{
  "lr": 0.0021,
  "grad_clip": 1.0,
  "lr_schedule": "wsd",
  "decay_fraction": 0.3
}
Rows from block 5 of a small audio frame classifier, named by matrix and row number. Each number is 500 + 40 x the weight over its row's rms, rounded and kept within 0 to 999. All counts start at 0. Numbers have three digits each.
After each channel's rows are labels from the 100 clips, of 14976, where the channel reaches its highest value: "loudest" is the band of the loudest frequency at the time of the peak. Only what is clearly more common there than usual is listed. The data: synthesized solo parts of chorales (CocoChorales). In brackets: how many of the 100.
# conv: pointwise conv (model.blocks.5.conv.weight, 192x192x1), inputs 0-38

conv.162:467450430494465534489520568488541527498507491489440448455511547535459433558423567537501473519515520479544420615487582
loudest: 500 to 1000 Hz (65)

conv.66:463446478464556531477491395490498457534482470452499472506504545526510526471517541430548467524465519539528490536513478
loudest: 250 to 500 Hz (96)

conv.2:492454530517495563461605491439512450530507498583536454482486466598510550464527508464543545576503429469502480552531492
loudest: 500 to 1000 Hz (54)

conv.90:453552513462472479529506456585501540473425497458430509517536558484449495529539603414505486545474485499488450456491489
loudest: 250 to 500 Hz (87)

conv.70:511496544484484511522463489524556493415509461518508524468460479467437492476556474524548616546515488538543493539489485
loudest: 250 to 500 Hz (75)

conv.62:542480443496505498548498554471512496488538432506446523428481490541504522530463436546461514524474553521532536462483526
loudest: 250 to 500 Hz (99)

conv.88:469434562512473573452471502579576468552519520513535474505467524523501506484511488486539512554507499503560433562461475
loudest: 250 to 500 Hz (96)

conv.23:502495432518581428488467501464517566497523548490447522480554524496480552585474511512461510499523603526534489467502464
loudest: 500 to 1000 Hz (59)

conv.69:553518509474428457546544564513519469514476424547536523447522471511439528483508480436504455511496474519528463417516514
loudest: 250 to 500 Hz (85)

conv.11:519508504480498491455491498517484521497505488472504507544543382460445496512425516508499486518529510425514420450555504
loudest: 500 to 1000 Hz (61)

conv.111:567548545554477454539520570513509458462499490525513424508404482505527520559474511503441525396494508508537507429444452
loudest: 500 to 1000 Hz (52); 1000 to 2000 Hz (34)

conv.129:403488471473517472465522421541483530404439551531514591456505490478483481493459448568452499515521487496436496568468484
loudest: 500 to 1000 Hz (58)

conv.77:511469531482515534547475410507464489529534448481452470456483566542542462534468541484519464517541496521464625503492500
loudest: 250 to 500 Hz (85)

conv.154:436519459519492511522517521550559456541512529429544551529517497448371506517457510545521432516535556484509403531478505
loudest: 1000 to 2000 Hz (32)

conv.89:539395533501477575543516510463548508500535528566467455446513510508463543467555501492555499512497528513517437530498512
loudest: 500 to 1000 Hz (53)

conv.9:556508486433534478469532479484475548525499443518480516441494541528552565530563473455503480404477532539568483544527467
loudest: 250 to 500 Hz (93)

conv.39:547428516525541528531493493527552451483507522437494475453520538374471491438489482481512494525515542575529528459499465
loudest: 250 to 500 Hz (92)

conv.113:487414459529466509547513496492557488481533555534485471457499489530460514483464492514486528518507519522482582549483506
loudest: 250 to 500 Hz (74)

conv.159:457529465473452467514535454489461452514509418453563502500478537513478489519490476441518354482487498497468506560511524
loudest: 250 to 500 Hz (96)

conv.1:515517463535568407480519436499473525443506511484464510456525512453483532572479496479438487459604548552486567541504445
loudest: 500 to 1000 Hz (64)

conv.182:472535466477518471437489471520476570514460528491466502525540518521542503618439555493435527477537518459459508521506460
loudest: 500 to 1000 Hz (53)

conv.91:444495465462496551505549530492511554540542531508431546450558570540506507616481561534532512515537496475466506559491512
loudest: 1000 to 2000 Hz (50)

conv.44:549485559482519553564482479507477515505547423514475474491442493591547487528514495515524473519534470483481596469488484
loudest: 250 to 500 Hz (84)

conv.180:497549447539466499502474497462550559580533583460475506543555558469451532590481565520478517504592587484526495536441517
loudest: 1000 to 2000 Hz (27)

conv.73:490459535505498580510537507485506436472496422494499457493466509529496405468478542528527470516489508511527475481469542
loudest: 250 to 500 Hz (80)

conv.167:515491504564534522517459451473519436494474585499497473518518529474537499504430509493518523516492488511479593527530450
loudest: 250 to 500 Hz (95)

conv.186:532514518521499518515507547507479449421495502505476399504467477504455470515399508466483508501528431486498465556491505
loudest: 250 to 500 Hz (83)

conv.26:540500514542559493507523468492489418541481604556518486548542497452475543505513495449550504538557433507510508533613464
loudest: 250 to 500 Hz (87)

conv.30:450511495551466457503611488472467501458546458494494546512506506482502522566413475511454426462468522520495492475461472
loudest: 1000 to 2000 Hz (32)

conv.17:511454532539487563534553460453525442479480505513532476489505500504496488492499452517524477486487505431517490511530457
loudest: 250 to 500 Hz (86)

conv.38:508467507462492502529480534485484524510493398531502468497435482687526510491498550496508513548501477503511548449430540
loudest: 250 to 500 Hz (94)

conv.128:533514516475511446497461488536483544455457511528482545550531481447528547502509491514494541453480506462479488522528435
loudest: 500 to 1000 Hz (74)

conv.132:535535543507500451524517514479443502445503459531507488487510456536503519544478496478467513469582495467489540517470482
loudest: 250 to 500 Hz (78)

conv.149:550500500480524535519492492534441484420496530504520495532482448493464481415512484479531498520531381522488415542510518
loudest: 250 to 500 Hz (83)

conv.173:503452545556476551545490443447519492474473452468507535491382468497512488473467487521491525442497587551515541465350455
loudest: 250 to 500 Hz (73)

conv.101:523440474475507472439454448471558492516496515465502464481535532503443535479485537455471400526488518526544496504532538
loudest: 500 to 1000 Hz (51)

conv.110:514485544503498576482539450441456562519520452524525539446485517548575478493520420552523481453485459517484430544524512
loudest: 500 to 1000 Hz (59)

conv.172:544522486527484475465433503401523534524519498505524522519553500443558450504509427528502494484470511483533450551551521
loudest: 500 to 1000 Hz (58)

conv.178:548568506549513402543487543479520520488495460459492507520460513491536500585461501553415544342495539476561524433397430
loudest: 1000 to 2000 Hz (29)

conv.160:505448566502496603474458471510488489470515477469529498480436433527486422409458511536515460521530447544477427460425552
loudest: 250 to 500 Hz (99)

conv.21:521507481420568531495492550480475537516545452509507506460512460542505536434528502532546493568521424513459469517534584
loudest: 250 to 500 Hz (81)