config.toml
arch = "tdnn"
model = "audio frame classifier"
dataset = "synthesized solo parts of chorales (CocoChorales)"
train_examples = 39062
gain_aug_db = 6
noise_aug = 0.002
n_mels = 40
hop_length = 160
input = "log_mel"
spec_augment = true
win_length = 512
num_classes = 73
output_stride = 2
norm = "batchnorm"
activation = "elu"
depths = [12]
kernel_size = 5
stem = "single"
widths = [192]
init = "torch_default"
optimizer = "adamw"
lr = 0.0021
beta1 = 0.9
beta2 = 0.98
eps = 1e-06
grad_clip = 1.0
steps = 19500
batch_size = 128
epochs = 63.9
lr_schedule = "wsd"
decay_fraction = 0.3
final_lr_fraction = 0
warmup_steps = 580
weight_decay = 0.0
Rows from block 5 of a small audio frame classifier, named by matrix and row number. Each number is 500 + 25 x the weight over its row's rms, rounded and kept within 0 to 999. All counts start at 0. Numbers have three digits each. After the name is the row's rms in percent of the matrix's.
After each channel's rows are labels from the 100 clips, of 14976, where the channel reaches its highest value: "peak on" is the class under the peak. Only what is clearly more common there than usual is listed. The data: synthesized solo parts of chorales (CocoChorales).
# conv: pointwise conv (model.blocks.5.conv.weight, 192x192x1), inputs 78-116

conv.124 103:506547482525458505478499482483517519493496506489502495526514519484525488548462518477482473523493502503481489540518522
peak on: silence

conv.54 099:524510503519537495521488487496510502538497497505485516488528498533504507542518479493487482491493494525517460534468498
peak on: silence

conv.107 099:515521536488522562531545469499529533508517497491498514537483530513526475553515488504502476444513450495542512485490499
peak on: F#4; silence

conv.47 105:492500517483551495492513480509492490533503566521500490553517486494505521517492519519516519474510502505499519520519421
peak on: G3

conv.102 100:464433547463516499509519468486470524495481502503488511512499485477516453433481496461544500453496456522505488508524495
peak on: E3

conv.52 102:538484519482502480496480521477459533531510534550501521492512522505477517487543479523485527461520522488515514458502510
peak on: silence

conv.118 094:510494480472529482521515507514537451468439506497487461477513524652504497520549473533499517517538487507483492500472497
peak on: C4; silence

conv.146 099:541510502487438493530500496517464502502476495504502495472482506434462498494543496472471510474495522525504483496450506
peak on: silence

conv.155 100:541504522536497467504508500502461522533499511575539485489522536507508504507485507499503500510496524457505520520528529
peak on: F#3

conv.134 099:500519499478543458500513470525493487524491508504479485509499482463486500519509511499487527517508526505515521513487504
peak on: silence

conv.100 098:497510510492464524488493514498516532506507501518515483517497525509532480534453498484505548472525480480517547492548508
peak on: silence

conv.51 100:536537482500508532500511473525519538482501496531519494530462473454495513533512537499488496482509493513448517472507502
peak on: F#4

conv.181 101:502493538488546497493526486416508479509483495468503559509495543544524508510546440519491505476521479517503506516472495
peak on: silence; C4

conv.119 097:535458510505494502490506518494491532486479539540520473508479468490477524478576513508474499474499537517476472492473458
peak on: A#3; A#5

conv.187 099:484496513547517529501505497516508540501441504534490484497501490503509518495498524529466513512548488528456468529474492
peak on: A3; G#3

conv.130 099:518477494526543517445513511487495533496446522494472485521474490525512483476513510522512493518524516527486530472494494
peak on: F#3

conv.63 098:501521541541500553518475509521476507523552471521490524515522517468502493534466498515495512465528468493525497497479513
peak on: G#3

conv.72 099:495487524546515538529508511506490531473511533536500485470513504539525513491517508494515527482505498487487495517516482
peak on: silence

conv.133 099:515482505467528440484491453543481474506492524505477470505519518563473481473531517514526501496500531505467491499503531
peak on: C4; silence

conv.148 101:502516504485519502504520461503516522479507501493507503487527511588501480502527458488548512475500494525488511513511510
peak on: C4

conv.157 099:486501504518486521475519509502514517482507523480505481523494521540512514495494520511523441496473528511485539491535486
peak on: F#3; F3

conv.98 102:475492468457509495519481502493502499531459460486503522469504479520485516497500491469514467460477470526518476494499488
peak on: silence

conv.153 102:517513496514524513492500516524470503512468511530535418497458457466501522474534621522504532466530529533428490506491476
peak on: G3

conv.99 101:508521496518532522474506513530502521519488474524478504520500501476514498499489532544537497481551522506498558476489511
peak on: silence

conv.108 098:534503507512528521525512438489512515495496522526493477483518499522478495524525496479498495477497469508491466497480519
peak on: G3; D5

conv.81 100:537476491521493515463475529497489502523434499520494452486502518509483495469532519544453523522550516524482505448503514
peak on: silence; A4

conv.22 098:551496471473455523538494485523521522503458506544515448514507516572504513542523521503511505501519490475496486483516526
peak on: silence; C#4

conv.49 101:492495506459522487489523449504535495514511482475472531506540522520528444522522472491560481473535479533507499468498490
peak on: C4

conv.56 102:547511516549517517494518481526511519473504474504443529518482499482479493515560507524501457477515499525475501481484510
peak on: F#4; A5

conv.87 100:503471505529516478496446465506509476493497506475459497482527515551466472513522484500543448530480508556472446515501559
peak on: C4

conv.175 099:483535498549540502535490499471489492509520517496500486493496484517485537513518516501486546522467524528485484546489490
peak on: G3

conv.18 098:519551514499519503501502500513475509521516521541514513537507477469499543516490544483542522500493525482497534540553482
peak on: G3; G#3

conv.19 102:480532508526517511522454526470480499519463476480479511493451482511474520459513523524480527435481525558486480530455451
peak on: G#3

conv.79 098:526515479476524512470530508506533463520470493479517496510497534587489490521523511518519513482546470525490490472474490
peak on: C4; silence

conv.176 099:507504522469498532502501486512527492508496505521565483533487495487540516535504559532491529452534486541478521459471444
peak on: F#4

conv.29 101:515494493477548482494523490473472503525452508509509495499508506498489502488537485515536477458512519522518492524492465
peak on: silence; C4

conv.121 099:491495482515512502476443477497510519509561517536482530510593522492486511499461493533563472498513523499469539474537533
peak on: F#4

conv.117 102:552509478507486510504482536527481479506477485504492488477491493498447509506572514493486531475521518495505472471493471
peak on: A3

conv.116 101:553497526534526488486448538499470533547494454529479536470497505498484497516528495514515494496519496517520490487505523
peak on: silence

conv.179 100:516528500509531491511525488513499529530492521517494505539498489505499517539496503482475494507485522507518487521494486
peak on: G3

conv.45 098:509507523518526516507519463508505523486545489534496507477517510498535490547502500451512483502509471480508508508526559
peak on: silence

conv.34 102:514510534514510501520507465514462487508481549530507516509486522486494523496507513528448544485496507495480505509503472
peak on: G3

conv.171 099:513472492495521460493490512484487491471518514510510489472489495492472515512496530492508485454487525498483502494501479
peak on: silence