{
  "dataset": "synthesized solo parts of chorales (CocoChorales)",
  "n_mels": 40,
  "hop_length": 160,
  "num_classes": 73,
  "max_grad_norm": 1.0
}
Rows from block 6, named by matrix and row number. Each number is 50 + 10 x the weight over its row's rms, rounded and kept within 0 to 99. All counts start at 0. After the name is the row's rms in percent of the matrix's.
# conv: width-5 conv (model.blocks.6.conv.weight, 192x192x5), inputs 0-31, a 5 kernel for each
conv.51 100:61 56 46 41 37 31 31 31 31 31 51 54 56 57 57 58 62 58 48 37 53 54 53 51 50 50 42 39 49 66 66 67 69 67 65 44 43 42 44 47 61 63 62 60 55 50 52 53 51 50 62 71 73 68 63 49 56 58 55 53 61 65 68 63 54 48 46 43 41 40 64 68 69 64 59 57 66 71 69 65 51 48 48 48 51 53 57 61 58 51 53 55 54 54 53 30 30 31 30 32 38 43 44 40 34 49 49 49 47 45 53 54 55 55 58 42 41 42 43 44 51 60 60 60 55 41 41 39 38 38 44 41 39 44 50 60 49 34 35 50 54 55 57 57 57 56 62 63 58 48 55 58 57 53 50 44 47 49 48 47
conv.52 099:51 45 43 45 46 66 73 73 72 66 47 46 45 44 47 50 48 51 54 48 41 41 41 42 42 49 47 48 49 52 47 44 44 44 47 53 55 57 54 51 52 53 53 50 50 57 58 60 57 55 50 50 44 43 41 52 56 54 53 48 44 41 35 38 39 62 64 66 64 58 60 63 62 57 52 50 46 45 45 45 51 51 50 50 47 61 60 59 57 53 37 36 36 37 38 51 54 55 54 52 60 64 64 65 57 48 47 47 48 45 57 56 53 55 56 65 68 70 70 70 53 55 51 51 47 39 40 39 43 43 55 57 57 55 55 56 51 54 52 51 55 54 52 53 55 45 48 46 44 40 53 55 57 61 56 71 77 76 71 63
conv.53 099:49 49 46 43 47 32 32 34 36 33 58 58 55 56 57 53 57 55 56 50 52 52 52 51 50 37 39 40 42 53 61 65 66 69 66 57 62 62 59 57 36 37 34 34 36 28 26 26 29 28 52 54 52 50 51 61 62 61 59 60 59 61 63 60 58 45 46 45 46 47 43 47 48 46 44 49 51 52 52 53 55 55 56 54 54 60 62 63 62 61 59 58 57 55 56 54 55 55 54 50 53 58 59 60 54 49 49 48 48 45 38 36 35 33 35 46 46 45 45 45 57 60 59 58 58 51 51 47 46 44 48 47 48 47 48 52 46 39 42 44 40 38 37 39 42 62 66 68 68 65 47 44 40 50 50 46 45 45 46 46
conv.54 099:54 52 52 52 51 27 27 24 24 24 49 53 54 54 56 57 62 62 56 46 50 49 50 48 47 50 44 39 43 55 52 51 52 51 51 31 30 32 32 32 45 46 46 47 48 33 31 30 30 30 54 60 63 60 56 59 62 64 61 58 52 56 58 56 55 46 44 46 47 46 44 48 48 49 46 34 39 40 41 36 42 45 46 46 42 62 67 70 66 61 64 63 64 63 65 48 49 50 50 50 46 52 55 55 51 31 32 34 32 30 45 42 42 43 43 33 29 25 27 31 57 63 63 61 55 44 44 43 40 39 52 55 55 57 58 61 49 36 40 49 55 57 57 59 61 69 82 87 80 70 57 55 50 53 51 46 45 45 46 44
conv.55 099:44 42 43 44 43 41 42 42 41 43 56 55 55 52 54 62 66 62 55 48 59 62 62 62 58 38 39 43 43 49 63 66 66 66 64 59 59 58 62 60 43 41 41 43 46 30 30 29 30 30 53 55 57 52 49 45 46 48 46 47 66 68 65 63 58 37 35 35 37 41 51 52 53 51 51 49 51 53 53 52 52 54 54 51 50 50 50 51 48 44 51 49 47 45 48 50 51 52 51 44 57 60 56 56 53 57 56 57 54 53 46 44 43 43 47 48 47 48 47 49 49 51 49 49 51 51 51 49 48 47 53 53 53 52 56 42 33 21 30 37 43 44 41 43 48 52 57 55 53 52 48 44 38 38 42 54 54 59 60 63
conv.56 098:59 51 48 45 43 50 57 59 59 56 63 70 71 69 67 61 62 58 48 39 42 36 34 34 39 55 39 33 41 57 44 43 43 43 43 57 59 62 62 58 49 47 42 40 42 55 57 57 55 54 66 77 79 75 66 56 58 58 56 57 50 60 61 58 51 48 46 46 46 47 52 66 73 71 59 48 52 55 56 52 49 50 50 46 43 61 68 69 62 54 62 61 60 59 59 56 59 61 58 55 46 55 59 55 48 45 48 49 49 44 46 34 25 21 26 46 40 36 39 43 58 65 65 61 57 57 57 59 57 55 47 50 53 57 57 56 39 27 30 44 45 44 43 45 45 53 60 59 53 45 54 48 41 41 42 49 52 53 52 51
conv.57 098:45 29 28 33 45 50 50 49 48 47 36 32 35 39 40 47 52 50 44 30 46 47 47 48 44 58 51 50 52 63 46 46 44 44 42 41 39 41 40 46 43 45 43 41 41 42 43 44 45 43 37 42 44 44 40 60 61 60 58 56 49 49 50 52 53 47 43 41 43 47 43 41 38 42 46 57 59 55 57 56 35 36 37 42 45 55 53 48 48 44 61 64 65 62 59 44 48 48 49 47 52 55 54 54 51 44 44 45 46 45 37 35 37 34 31 59 53 54 54 57 62 68 66 65 56 60 62 62 62 59 48 43 44 43 46 63 58 53 55 64 45 40 37 36 37 55 64 62 58 46 70 72 67 62 51 51 49 48 45 48
conv.58 103:56 51 44 48 49 41 41 41 39 39 38 38 37 35 35 54 56 54 50 51 54 60 60 57 52 52 51 48 49 49 41 43 44 42 38 46 42 41 42 40 49 55 61 62 60 57 56 53 52 52 45 48 49 51 49 49 52 56 56 54 30 25 21 17 21 58 58 58 58 60 46 45 45 44 43 51 51 53 53 53 47 48 49 50 49 43 41 39 39 41 57 63 64 64 62 38 40 40 36 35 50 54 57 52 48 50 54 53 53 53 59 68 77 75 69 32 29 27 30 33 50 53 53 51 48 53 55 57 58 58 55 55 54 55 51 66 53 45 43 50 42 42 47 44 42 39 41 45 41 40 46 41 44 43 48 42 40 44 46 46
conv.59 101:70 67 58 57 56 57 64 70 69 65 47 48 46 48 45 63 67 68 62 68 42 47 48 49 48 51 47 45 49 46 50 49 53 51 52 49 49 49 50 44 52 55 58 56 54 45 45 45 43 46 43 45 50 50 49 51 59 63 63 59 51 51 52 48 50 63 66 66 65 67 60 60 64 58 58 36 40 41 39 32 49 53 52 50 48 44 41 40 41 46 50 54 54 56 55 53 57 61 58 56 50 52 57 50 58 46 49 54 51 50 49 48 50 48 50 51 56 58 60 57 53 56 61 58 53 38 46 53 55 54 62 66 64 66 61 64 53 49 43 38 62 61 63 62 61 52 55 62 57 57 36 39 58 59 65 53 56 56 57 54